config.yaml
crop_scale_min: 0.7
loss: "cross_entropy"
optimizer: "muon"
Rows from block 5 of a small image classifier, named by matrix and row number. Rows with one number belong to one neuron. Each number is 128 + 24 x the weight over its row's rms, rounded and kept within 0 to 255. All counts start at 0.
After each neuron's rows are labels from the 100 images, of 14848, where the neuron reaches its highest value: "top examples" is what is common among them. Only what is clearly more common there than usual is listed. The data: Sentinel-2 satellite tiles (TerraMesh). In brackets: how many of the 100.
# fc1: MLP up (model.blocks.5.mlp.fc1.weight, 960x160), inputs 80-159
# fc2: MLP down (model.blocks.5.mlp.fc2.weight, 160x960, transposed), outputs 80-159

fc1.326 [138 115 124  96 143 133 117  74 102 117 127 128 120 108 151 150 178 140 154 119 126 137 141 143 135 137 151 116 130 143 102 103 117 133 103 132 109 118 143 120 144 175 151 149 113 116 104 115 125 134 134  98 146 136  98 101 163 128 139 102  91 110 117 154 103 103 153 139 145 160 121 138 126 171 130 162 154 144  88  94]
fc2.326 [144 140 132 164 136  94 146 138 128 168 109 129 135 174 110 159 108 131 141 180 115 140 173 104 152 114 134 110 133 147 153 147 100 126 118 138 145 142  89 112 115 151 154 111 109  90 145 131 130 118 109 129 120 127  95 123 133 109 125 175 119 148 135 102 174 128 165 197 128 187 132 141  95 109  91 117 117 144 156 115]
top examples: main land cover: water (60)

fc1.231 [129 139 121 160 124 149 112  97 141 108 158  96 117 114 102 136  60 118 137 115 147 130 124 104 100 100 111 118 149 107 142 141 124 137  97 157 112 123 133 122  95 171 123 115 129  97 119 142 116 149 144 121 132 153 113 149 158 159 139 149 165 102  90 166 126  93 157 115 110 121 197 103 131 128 102 103 101 104 120 153]
fc2.231 [109 158 140 172 186 146 176 160 101 111 139 134 142 129 117 114 126 114 123 128 111 160 103 114 128 120 111 127 164 102 135 135 135 121 107 102 114 156 143 120 137 145  89 168 154 149 108 107 144 154 143 104 178 170 167  97  95 128  69 129  92 116 136 150 132 134 167 146 151 124 116 135 114 138 134 141 127 106 134 139]
top examples: main land cover: crops (44)

fc1.620 [143 145 146 149  78 169 152 117 119  92  94 154 126 127  98 152 112 140 127 142 154  96 147 138 105  81 108  86 136 106 161 177  96 100 123 102 132  99  78 151 134 120  91 122  93 149 110 121 168 131 128 125 133 163 123 147 166 129 136 121 135 108 128 147 137 138 119 171 125 118 143 120 108 106 120 113 117 128 120 136]
fc2.620 [180 164 113 121 129 140 140 165  81 153 153 126 135 133 125 108 109 130 121 123  77 151 121 129 144 158 117 106 145 119 153 125 120  89 122 152 104 157 148 174 144 162 114 146 148 148 128 160 112 161 121 125 130 126  75 112 127 131 146 160  81 138 126 159 133 125 138 140 120  93 131 113 126 107  73  80 167 105 138 166]
top examples: main land cover: crops (51)

fc1.707 [147  99 115 121 120 128  99 128  82 116  99 113 130 178 101 136  76  67 106 137 108 123 132 140 135 145 119 121 150 169 136 151 132 155 156 130 128 159 144 123 138 169 111 124 138 150 144 145 105 130 103 148 150  99 165 164  91 157 171 161 153 125 127 108 145 128 137 125 101 163 145 115 122 131  90 124 136  91 113 149]
fc2.707 [123  79 129 168 119 133 157 136 149 119 131 105 102 125  80 123 200 116 143  99  72 118 130 127 133 133  94 117 129 153 111 146 126 142 129  82 121 151 107 127 125 142 152 112 125 142 144 117 107 158 180 161 144 127 146 158 109 134 109 158 125 107 138 106 148 148 118  87 167 111 103 113  84 123 127 127 113 163 128 117]
top examples: main land cover: rangeland (61)

fc1.221 [126  92  92 128 138 105 169 139 115 134 101 141 149 156 113  84 125 159 147 107 156 167 141 138 103 137 150 150 120 144  94 140 140 136 116  90 139 194 130 122 149 126 127 128 107 134  73 151 155  96 180 164 110 142 135 178 108 103 117 149  99 169 117 117  84 107 109 136 134  61 111 125 154 121 135 110 103 167 121 141]
fc2.221 [ 94 124  97  72  91 124 127 150 104 132 137 130 155 154 127 111 134 156 118 145 145  98 147 120 124 139 131 122 114 114 142 170  85 131  82 116 111 162 133 124  91 109 134 135 150  83  91 106 104 141 100 135 192 173 115 129  90 124  99 140  77 125 128 133 143 149 128 146 177 124 139 165 157 115 122 133 106 118 154 120]
top examples: main land cover: rangeland (52)

fc1.552 [152 132 119 108 123 131 157 179 119 130 119  54 108 118 136 103  95 113 115 121 127 101 138 151 138 105 117 152 150 106 107 173 132 137 125 124 133 129 130 149 136  90  84  95 103 100  79 142  85  76 133  65 142 163 116 108  81 130 135 102 127 139 176 141  94 139 151 152 123 132 112 130 125 131 104 135 103 138 193 151]
fc2.552 [165 182 167 151 121 125 130 133 113 107 145 143 177 132 124 136 132 124 134 134 133 113  76 169  76  87 162 137 130 132 112 155 108 113 147 146 129  90 160 162 133 149 132 103 130 153 152  97 132 104 121 140  71 135 162 105  89 127 139 184 133 130 116 146  97 112 146 141 106  96  97 148 138 102 121 166 154 133 144 116]
top examples: main land cover: rangeland (47)

fc1.287 [ 97 137 107  84 137 130 130 139  91 110 129 161 118 141 126 129 146  94 131 147 153 114 139 138 113 162 117 118 131 104 149 140 107 141 152 117 157 123 178 129  78 130  89 153 135 131 154 161 110 125 104 134 151 126 112 131 167 180  97 110 137 122 135 135 148 160 115 154 189 148 123 143 134 164 125 131 163 166 125  91]
fc2.287 [148 188 148 145  93 118 187 103 105 154 116 106 140 140 101 110 130 119 105 110  87  72 184 106 101 161 116 151 127  95 124 112 155 114  93 141 101 112 119 115 176 127 114 108 108 154  87 173 135 144  87 135 132 152  96 143 127 139 150 150 160  98 149 103 151 142 167 119 109 122 106 162 190  82 126  74 116 140 108 117]
top examples: snow or ice (77); main land cover: snow or ice (73)

fc1.43 [146 117 110  82 121 143 104 160 107 109 134 124 155 127  92  72 137 105 116 100 144 135 109  87  62 107  80 117  91 141 142 125 151 153  87 109 168 103  88 177 142 132 131 145 117 148 135 112 132 122 130 102 122 114 149 104 130 113  95 175 140 128 151 114 112 127 140 131 126 152 126 128 146 139 121 101  95 149  87 152]
fc2.43 [162 128 119 137 108 156 127 120 155  91 105  95 100  80 137 123  91 126 121 127 105 107 152 144 116 134 184  91 146 124 131 141 131 150 137 165 125 114  96 133 160 140 136 150 139 146  93 134 139 156 112 130 142 130 139  96 157 127 122 134 111 105  95  98 154 137 132 128 176 121  83 130 142 117 135 138 135 127 153 137]
top examples: main land cover: crops (48)

fc1.458 [133  97 135 109 125 104 143  76 158 106 134 113  90 130 125  99 152 146 102 117 165 130  98 147 122 141 127  89  64 127 110 102 140 127 149 123 152 123 131 108 137 133  86 120 126 156  72 128 135 159 106 109 107 131 111 127 114  93 121 160 138 142 112 125 135  75 124 130 111 129 115 140 146 156 121 123 153 122 113 126]
fc2.458 [123 104  89 151 125 174 119 124 137 127 153 122 125 161 173 135 158 121 131 131 128 140 154 125 134  71 129 161 151 110 146 124 163 153 152 129 170 103  82 116 168  98 158 114 132 119 136  94 143 104 151 130 135 131 144 142 107  97 128 136 102 127 110 145 154 136 155 124 140 128 113 123 134 116 165 127 184  97 161  72]
top examples: snow or ice (72); main land cover: snow or ice (66)

fc1.269 [135 136 142  93 106 129 136 106 136 139 138 110 133 152 152 117  78 125 122  85 144 133  78 103 115 136 124 133 100 162 144 117 160 147 128  85 118 120  85 129 113 108 134 111 114 126 137 126 129 110 103 129  86 113 106 156 144  84 122 135 107 176 163 167 119 128 115 150 138  96 129  99 180 163 149  66 123 145 124 147]
fc2.269 [127 183  82 149 166 106 111 153 125 159 105 141 138 119 129 142 159 125 141 128 119 156  91 117 106 177  96 138 116 176 118 124 143 126 134 180  97 117 114 147 151 123 116 110 131 190 158 139 152 148  81 135 127 120 116 124 146 117 114 154  92  81 141 130 137  99  66 144 154  92 122 160 132  94 121 125 118 146 130 134]
top examples: main land cover: crops (49)

fc1.715 [121 141 132 126 160 176 100 138 132  98 121 101 118 147 135 111 121 146 161  93 110 169 155  85 120 106 143  95 139 132 121 140 118 125  75 116 145 152 123 135 132 122 107 111 153  86 127 116 125 137 147 113 112 139 105 154 126 134 173 149 129 105 165  96 120 110 136 122 120 154 107  57 179  93 104  86 122 141 111 142]
fc2.715 [153 105 150  88 115 159 107 113 138 150 149  87 143 135  80 130 123 188 139 128 124 113 128 160  90 136  94 107 130 133 152 134 115 123 116 161 123 140 120 104 149 155  79 125 126 153  87 109 114 121 121 126 121 175 115 126 140 133 170 138 135 125 152 105 102 155 110 172 102 140  59 139  99 142 105 121 127 140 102 137]
top examples: main land cover: crops (45)

fc1.667 [158  95 111 181 125 115 161 169 123 143 147 150 121  89 126 132 171  63 125 119 118 125 146  87 186 112  93 132 175 164 149  79 144 136 102 133  89 158  92 120 141 124 154 138 129 155 157 112 111 126 122  96 128 157 133 132 159 162 141 146 136 136 115  90 117  68 134 110 139 135 123 120 128 173 129 128 145 122 144 123]
fc2.667 [138 120 106  90 121 121 113 128 129  95 125 136 158 144 113 178 119 142 140 121 126  95 121 146 149 147 104 146 138 104 120 111  97 117  80 121  92 129  96 118 155  97 158 120 118 156 155 179 182 104  83 147 147 126 115 111  72 134  76 105 154 118 132 145 139 135 179 148  94 112 106 116 107 151 155 189 114 150 130 122]
top examples: main land cover: rangeland (41)

fc1.121 [148 117 127 128 137 110 188  81 154 137 132 147 174  92 115 103  94  86 123 140 152 155 135 121 121 106 130 145 158 137 130 100 116 107 140 164  85 142 126 169 144 123 118 145 109 134 134 139  91 134 128 172  75  94 140  93 135 127 121  78  98 122 126 151  92 164 129 165 130 134 120 128 152 137 132 110 102 148 106 161]
fc2.121 [159 112 125 167 122 106 135 142  64 128 123 111 165 113 128 137 112 159  99 127 146 158 124 126 111 121 102 110  86 109 159 128 164 107 149 152 176 173 119  93 107 108 130 157 123 141 121 101  98 134 146 130 102 117 159  90 146 139 126 102 134 114 105 143 142 180 130 102 109 101 120 129 116 141 134  98 158 130 114 155]
top examples: main land cover: rangeland (64)

fc1.49 [113 122 109 108 111 143 123  85 129 129 133  86 156 138 101 126  89 104 146 123 167 157 155  81  91 172 136 130 131 139 149 159 101 139 153 121 120 155 117 137 171 167 124 179 106 111 118 121 117 151 128 113 122 140 147  96 122 146 168  75 106 124 147 153 194 118 102 123 174 106  75 111 125 120 100 136 120 179  96 124]
fc2.49 [131 154 142 106 119 150 131 128 134 161 151 110 135  69 100 149 162 138 134 138  63 125 161 162 175 118 136 151 107 105 194 151  90 120 159 104 133 158 140 159  76 135 116 112 150 135 175 159 130 159 123 118 133  95 145 111 119 159 172 145 102 107 152 117 162 112 147 130 144 117 147 103 110 107 144 128 116 140 130 137]
top examples: main land cover: crops (43)

fc1.83 [ 81 163 158 132 146 134 102  91 136 134 139 156 111 149 141 126 135 130 145 124 123 129  77 136 103 130 152 153 121 109 111 129 136 111 113 177 153 111 182 160 135  81 135 135 111 139 144 117 123 100 131 144 135 198 137 130 137  89 172 101  90 114 113 110 141 133 105  95 132 159 125 106 116 114 149 137 120 111 114 109]
fc2.83 [162 113 151 170 120  99 111 178 131 159 122 130 131 133 147 115 112 104 150 136 113 123 168 120 135 130 119 127 108 120 101 128 107 127 101 179 132 114 117 113 111 140 148 145 153 137 153  92 159 153 106 141  94  91 148  64 151 165 115 118 173  96 133 108 146 147 114 130 132  98 114 119 128 165 132 144 119 110 165 123]
top examples: main land cover: water (33)

fc1.132 [116 135 106 100 125 111 155 141 139 111 107 121  91 112 129  83  72  97 136 125  85 112 123 128 131  89 145 107 133 152 165 141 119  61 135 169 138 132 106 138 149 117 149  92 120 101 134 144 117 152 134  97 140 188 158 151 142 105 143 132 145 143 135 107 141 114 109 121 104 159  85 135  78 103 159  78 132 135 131 127]
fc2.132 [143  97 119 150 105 134 102 149 163 113 151 149 112 156 118 115 111  77 137 116 151 130 163 132 139 109 130 125 129 119 111  92 143  90 102 137 152 120 159 118 148 133 159 134  56 139 152  90 112 122 164 143 119 139 128 107  97 130 138 113 112 119 100 129 108 126 124 127  75 119 149 151 109 142 141 157 185  83 157 133]
top examples: snow or ice (69); main land cover: snow or ice (61)

fc1.120 [106 119 141 119  99 139 149 137 124 120 166 105 127 105  77 125 130 111 143 102 147 157 169 164 116 145 138 117 127 118 164 140 138 142 123 137 111  99 135 109 149 120 120 102 100 139 157 158 149 130 132 148 123  99 150 117 140 145 138 133 150 140 109 131 164  78 133  84 132  92 143 129 113 107 131 130  85 154 118  94]
fc2.120 [114 132  69 112 150 146 125 147 140  86 167 132 114 154  91 136  96  97 123 133 127 150 141 145  90  99 120 123 109 147 116 127 137  73 150 135 148 148 137 134 116  98 123 133 183 127 121 165 126 159 111 133 142 130 148 115  94 106 146 112 133 125 110  98 116 136 144 125 113 101 139 116 116 157 138 108 110 131 150 121]
top examples: main land cover: crops (43)

fc1.477 [125 109 143 141  96 112 162 129 167 148 112 153 158  74 139 109 141  99  94 150 143 126 128 145 106 107 130 150 163  85 150 123 154 114 168 137 157 150 144 132 158 146 129 165 153 155 125 140 172 142 101 163 139 145 130 117 161 105 136 120 161 142 169 129 107 175 126 141 151 140  77 110 162 115 119  72 145 146 132 124]
fc2.477 [147 134  73 119 160 129 150  93  85 123 156  98  92 107 146 127 141 123 138 131 141 148 108 147 124 140 125 148 136 114 148  76 130 156 157 108 142 168 137 111 135  99 167 130 109 115 146 112 120 120 154 100 145 114 149 110 134 121 108 111 137 128 116 142 180 101 122 114 163 117  77 147 149 139 142  88 140 170 126 115]
top examples: main land cover: rangeland (50)