A small image classifier, trained from scratch.
Model: arch vit, activation gelu, width 160.
Data: 36250 training examples, 128.5 epochs.
Rows from block 4 of a small image classifier, named by matrix and row number. Rows with one number belong to one neuron. Each number is 128 + 32 x the weight over its row's rms, rounded and kept within 0 to 255. All counts start at 0. After the name is the row's rms in percent of the matrix's.
After each neuron's rows are labels from the 100 images, of 14848, where the neuron reaches its highest value: "colour at peak" is the nearest of a few named colours to the mean colour under the peak; "peak on" is the class under the peak. Only what is clearly more common there than usual is listed. The data: Sentinel-2 satellite tiles (TerraMesh). In brackets: how many of the 100, against the usual share in percent.
# fc1: MLP up (model.blocks.4.mlp.fc1.weight, 960x160), inputs 0-159
# fc2: MLP down (model.blocks.4.mlp.fc2.weight, 160x960, transposed), outputs 0-159

fc1.151 105 [128  89 111 122  97  56 190 140  92 116 128 153 146  80 121 121 129 113 126 133 104 124 128 121 138 181 119  57  99 149 117  63  68 129 101 149 154 101 105 150 159 147 131  74 105 108 118  90 154 108 135 164 131 167 133 118 121  69  69 155 152  92 109 151 118 140 168 172 124 185 207 155 103  96 149  62 169 122 161 154  98 164 148 139 142  57 168 166  63 149 135 107  73 103 132 144 115 117 156 111  84 132 152 144 153 153 152 169 190 128 133 129 173  66 102  25 186  92 117 101 127 124  83 110 118 136 188 137 132 142 138 115 100 138 114 155  83 130 132 152 103 113  85  96 126 126 132  98 107  76 127 104 191 144 115 161 141 115 136 131]
fc2.151 105 [129 134 107 122 167 141 144 103 180 172 145  42  80 118 112  94  70 136 113 118 170 163 110 113 103 115 148 113 106  94  78 141 174 122 108 137 185 197  73 125 122 118  81 112 171 146  80 166  82 119 129 133  43 171 123 100 145  87 114 184 123  97 166 111 128 116  98 132 115  82 102 137 115 154 121 176 107  65 118 156 160  70 124 100 114 126 172  85  98 141 103  96  98 191 103 173  97 130 148 160 119 127 118 118 128 178 165 139 109 134 142  88 106 116 108 153 171 113 148  88  63 126  78 149 113 134 139  91 135 115  69 168 153 146 108 155 154  97 129  99 160 116 104  86 181  88 122 114 122 171 183 124  95 164 117  42 142 134 105 143]
colour at peak: pink (36 vs 9.3)
peak on: water (33 vs 11.1)

fc1.387 110 [196 146  88 141 120 155 146 147 145 185 174 146 109 130 133 150 157 125 111 161  72 115 111 115 193  91 118  97 174 140  93 102 132 128 149  77 161 134 112 157 141 121 183 116 105 161 118  65 180  97  78 133 202 152 126 145 131 139 138 146 103 165 105 129 121 123  87 184 147 175 120 151 149  89 125 180 120 105 149 131 106 180 101 101 122 168  96 159  99 136 145  92 123 143 142  73  91 125 157 148  75 134 146 138  91 155 137 163 126 149 167 181  90 106 125  72  77 155 133  83  96 166 124 216 109  97 140 179 161 128 116 135 101 190 100 150 110 115 120 140 128 157 106  96 211 141  97 136  59 177 147 155 128 174  66 118 151 156  91 141]
fc2.387 109 [169 167  69 172 167  98 140 123 107 129 134 136 118 106 150  76 124 181 129 109 139  79 119  93  70  91 173 147 148 162 182 142 132  81 111 134 109 103 150 103 164 193  95 151  83  94 174 141 102 139 112 152 110 137  80 116  97 136 128 120  78 152 113  76 163  84 156 126  83 179 118 100 141 143 153 143  73 111 149 169 120 114 138 169 137 155 144 157 195 115 150 128 156 155 157  95  84 173  91  81 203 166  95 142 161  84 158 154 136 185 193  48 117 138 160 136 127 103  89  96 129 139  91 116 142 110 127 143 167 124  87 123 117 163 139 118 145 143  70 141 144 126 126 126  93 140 139 150  75  92 146  61 169 127 141 131 107 124 191  60]
colour at peak: red (32 vs 0.3)
peak on: rangeland (75 vs 21.5)

fc1.696 091 [151 142 101 112 179  79 139 165  84 134 165 142 137 155  89 132  81  78  98 111 132 129 141  90 154  67 133 124 124  73 135 145 138  98  73 169 122 139 123 106 160 146  89 136 126 124 150 154 108  91 104 139 183 105 127 109 168 190 132 108  88 128 111  79 136 179 132 166  95 153 123 125 113 126 200 105 169 128 121 137 170 140 105 178 108 124  91 150 153 134 168  92 181 123 170 138 135 138 144 157 141 135 103  90 127 142 114  58 112  88 106 116 113 143 136 189  59 129 111 152 175 152 226 144  89  99 170 156 106  68 111  43 147 204 187 106 173 135 107 115 119 152 136 126 109 108 106 158  92 147 177 139 183 145 123 162 120 108 172 165]
fc2.696 098 [172 140  99 136  98  85 172 202  93  86 140 132 173 144 163 114 179 214 167 173  91 132 122 112 153 120 118  79 177 192 135 165  82 148 124 123 147 122 199 142 138 120 184  82 168 126 115  46  84  74 176 120 106 137 126 142 116 154  68 126 152 126  92 101 140 121 123 159  88 109 103 118 146  91 115 126 151 150 112 140  85 147 187 118 127 149 112 155 177 144 131 108 147  86  97 107  74 154 136  72 129  96 212 176 134 105 132 167 181 128 102 112 128 103 145 117 149 128 129 133  92 147 113 172 103 143 109 152 156 116 167 147 175 110 176  85 106 136  96 156 151 120 122 103 139  81  75 200 121  71 104 144 127 163 127 140 141 142 120 130]
colour at peak: red (31 vs 0.3)
peak on: rangeland (78 vs 21.5)

fc1.564 110 [164 131 185 103 132 171 122 148  85 190 116 150 178 131 130 129 133 145 162  81  68 207 110 163 176  76 104 132 161 117  97 126 142 123 153 134  97  70 152 127  95 121 110 187  78 119 120 139 103 103 105  88 161 153 110 123 120 160 152 105 118 127 147 173  71 154  71 118  82 160 151 126 150 144 118 113 140 104 114  68  93 112 122 120 140 152 118 143 127 126 172 216 122  65 139 129 116  81  95 100 125 165  98 100 131  93 100 104  80 112 112 157 144 114 103 164 172 154 168  99 168 122  92 137 135 135  81 109  99 118 199 135 141 118 161 131 149 143  95 157  68 146 125  41 166 132 154 111 121 181 111 119 188 100 170 109 202 113  83 143]
fc2.564 115 [122 136 172 131 197 206 143  95 123 169 135 185  81 119 157  97 154 129 127  82 115  92 151 142 125 140 132 187 171 125 115 123 121 142 111 135 148 160  50 126 187 131 139 103 147 111 214 139  94 111  61  89 121  71 138 150 175 141  90 169 183  81 120  92 157 108 139 117 120  78 131 132 143  77 165 157 112 131 102 122 120 182 116 108 104 126 120 155 102 147 155 101  57  97 148 107 108  81 105 148 170 157 111  62 150 125 164 138 133 128 128 154 118 162  98 139 115 139 148 115 160 168 119 106 111 151 107 148 126 162 148 133 122 142 129 119 143 127 123 121 173 109  73 151 114 171 186  48 203 151 204 119 160 148 116 176 133 124 194 133]
colour at peak: orange (48 vs 3.5)
peak on: rangeland (48 vs 21.5)

fc1.294 073 [112 118 129  84 128 130 167 134 158 112 100 151 131  66  91 118  91 141 105 120 140 130 103 138 104  95 109 110 130 157  90  53 137 112 141  85 130 121 133 211 108  49  52 123 128 127 173 180 104  90 133 161  90 138 155 137 100 129 149 134  95 107 125 185 186 122 132 157 113 186 138 119 142 142  81 100 101  53 132 171 136 138 140 142 105  69  84 182 159 123 153 117 156 106 111  87 138 197 108 142 134  55 136 106 155 149 125 120  99 185  61 121 176 120  92 109 157 200 159 165 117 135 111  92 114 154 121 127  86 137 192 123  92 139  83 150 112 144  90 122 125 109 113 169 113 189  80 169  94  93  94 129 152  97  93 138 147 126 160 154]
fc2.294 070 [ 87 126 146 187 113 151 171 151 123 118 141  88 138  93 169 110 164  69 121 113 125 104 136  95 151 136 143 147 129  92  82 112 111 103 172 131 139 128 130 120  86  75  74 173 150 172 110  76 145 130 186 210 131 146 176 124 114 142 157 116  88 178 153 117 140 116  81  99 164  85 147 129  98 136  91 122 118 128 114  96 160 104 127 151 141 130 111 142 151 124 174  66 115 159 111 118 213 121 143 114 141 153 175 151  96 133 136 113 157 124 159 117  82 137  88 246 123  54 114 144  98 143 176 144 152 100 135 127 123 134 144 101 101  44  95 157 116  88 168 166 132 120 127  90 153 118 103 124 161 178  89 119 135  99 126 155 197 111  51 153]
colour at peak: pink (25 vs 9.3)
peak on: snow or ice (58 vs 13.8)

fc1.599 097 [158 166 152 170 131 124  86 172 116  89 115 126 113  73 131 108 162  85 104 140 169  56 143  62 108  64 119 145  67 108  95 156 113 162 125 170 138 140 165 136 116  76 124 195 125 118 189 152 147 135  77 114 130 145 130 152 114 193 127 115  96 107 130 180 115 116  74 110  86 141 161 138 111 153 141 122 139  98  74 131  93 119 180  98 151 151  81 143  94 115 141 120 144  84  72  98 158 137 105  73 124  71 150 186  49 100 115  97 139 123 116 127 137  99 117 136 108 105 124 150  94 147 151 176 158 123 117 111 127 107  59 138  56 199 150 165 132 166 116 106 165 161 138 141 115 131  80 156 105 181 169 166 120 152 152 116 102 155 175  93]
fc2.599 103 [164 165 112 124  45 152 147 161 165 104 105 131 150  90 158 127 123 200  81 164  86  73 163 143 109 152  92 113 176 139 157 112 110 132 149 118 189 132 146 172 159 181 115  79 130 100 139 125 162 146 163 102 110 166  81 167 154 112 180 124 196 139  76 136 155 103 138  95  70 143 136  89 140 125 140 111 154 138 117 156 160 146 105 117 119 107 106 189 114 154 138 152 125 160 150  80 153 194 153 102 133  59  65  95 152  97 112 102  82 144 146 100 141 130  85 155  67 129 121 115  80 107 138 162 143 107 144 112  73  89 115 111 164 103  79  87  54 125 109 137 153 164  73 112 102 140 141 126  94 161 121  93 137 164 144 181 136 151  92 173]
colour at peak: red (31 vs 0.3)
peak on: rangeland (68 vs 21.5)

fc1.366 101 [168 151 158 122 150 144  83 173 117 139  82  82 147 162 108 105 151 100 153  89 127 108 121 112 185 148 162 160 132  87 107 122 107 116  95 105  96 142 106 138 127 145 121  98 112 143 162 131 136  37 104  94 145  96  53 185 121 133 130 141 100 126  81 123 158 140 146 124  92 174  93 129 143 174 171 156 112  71 105 139 113 120 139 154 154 141 129 159  77 123 188 135 204 174 149  97 147 124 156  56  89 156 169 146 125 152 108 142  53 120 190 107 100 158 147 159  80 174  90 141 109  88 149 179 134   1 130 144 110 119 159 129 153 138 150 111  82 110 177 143 102  97 129 151 118 132 109 151 145 114 102 122 130 146 128 199 140 140 105 175]
fc2.366 099 [155  95 112 182 114 142  87 133  98 121 129 113 140 182 175 133  68 175  68 166 131 145 135 144  76 132 149 131 143 117 170  95 130 144 138 144 147 109 167 170 216 120 129 161 136  85 175  97 166 118 147  74 124 134 128 124  89 101 145 100 189  77 136  99 122 101 138 141 118 197 141 151 127 132 144 197 111 163  89 138  80 101  91 147 144  92 164 173 125  96 119 140 158 140  98  90  83 138 102 146  84 141 129 135 155 149 116 119 119 178 135  75 102 165 136 124 124  80 138  95  98 144 122  88 175  67  89 149 138 101 115 165 168  93 116 127 168 142  98 126 207 174 136 109 130  94  50 149 104 168  99  55 147 142 135 204  94 116 116 151]
colour at peak: red (47 vs 0.3)
peak on: rangeland (88 vs 21.5)

fc1.402 085 [146 116 129 115 118  81 149 160  72 163 134 175 163  89  78 143 202 195  94  50 148 151  64 116 131 104  88 109 162 121 111 132 106 133 118 121 122 113 125 118  81  73 149 151 134 121 166  69 168  77  98 174 129 149 150 120 186 117  83  92 144 121  89  88 156 138 193  65  85  95 115 101 186 128 159 131 117 111 102 166 126 130 111  52  96 134 106  75 142 119 109  88  92 128 150 106 142 137 133 108 114  83  82 123  88 122 122  81 128 121 121 163 136 169 134 159  43 114 171 165 161 130 131 132  95 108 143 136 117 140 158  92 105 123 141  90 118  96 142 183 106 120 168  98 169 135 124 101 178 143  91 121 197 138  74 141 118 155 124 169]
fc2.402 081 [128  95 201 112 127 116 142 107  61  83 127 108 144 165 207 164 134 133 137 169 177  88 111  96  95  96 139  70 154 167 166 130 103 128 173  93 125  90 147 128 173 112 131 118 110 132  85 160 141 149 101  83 128 134  96 174 147 177 112 143  81 117 159 162 151 179 162 118 170 180 172 144 129 164 102 110  70 139  87 145 180 108 114 153  94 116 131 114  99  91 112  90 126 136 146 204 132 127 137 101 158 161 108 122 121  92 195  86  72 153  76  62 140 144 185 108 126 120 163 112 135 139 119 144 111 116 134 131 158 121 167  99 156 169 121 136 142 133  54 117 164 111 153 180  98 115  65 178 130 141 158 141  62 146 176 154 157 166 132 139]
colour at peak: pink (42 vs 9.3); orange (30 vs 3.5)
peak on: snow or ice (51 vs 13.8)

fc1.367 129 [208 122 119 128  94  88  97 155 210  83 110 160  92 110 133 127 164 134 103 126 153 106 131 100  93 193  95 178 154 131  84 161  97 132 177 125 140 132 108 162 120  97 131 138  56 154 117 117 103  97 146 180  92 123 129 162 148 127 140 119 174 183  82 120  97 157 148 134 131 104 102  65 123 121  88  74 117 125 164  87  69  76 144  64 139 117 128  78 122 120  58 151 141 137 138 129 126 103  93  84 114 160 110 132 106 120  91 133 144 180 128 194 148 150 176 179 145 135 139  99 101 165 135 167 150 114 138 133 152 119 179  91 143 163 171 124 203 116 150 168 170 129 159 115 143 155  75  93 115 127 121 180 153 125 154  93  78 125  85  69]
fc2.367 128 [128 132 117 124  92 146 120 149 112 111 174 107 193 173 152 132 152 102  90  83 209 201 153 109 131 118 139 124 184 153  95 135 143 171 145 162 122 142 116 114 141 147 107 146 147 126 162 138 100 131  77 150 120 174 173  58 142  87 176  97  96 115 148 173 131 165  93 134  75 141 155 155 101 137 129 149 117  98 137 164 118 114 120 101 105 129 216 136 108 113 134 157 129 154 174 169 145 138 175  97 151  35 125 145 133 125 110 154 144  95  84  87 152 179 139 149 112 164 112 159 153 144 148 148 136 136 118 149 142  87 141 157  89 160 133  97 150 160 155 115 125 154  90 135 139 140 145 207 213  84 178 132 136  43  67 156  67 105 119 143]
colour at peak: orange (91 vs 3.5)
peak on: rangeland (59 vs 21.5)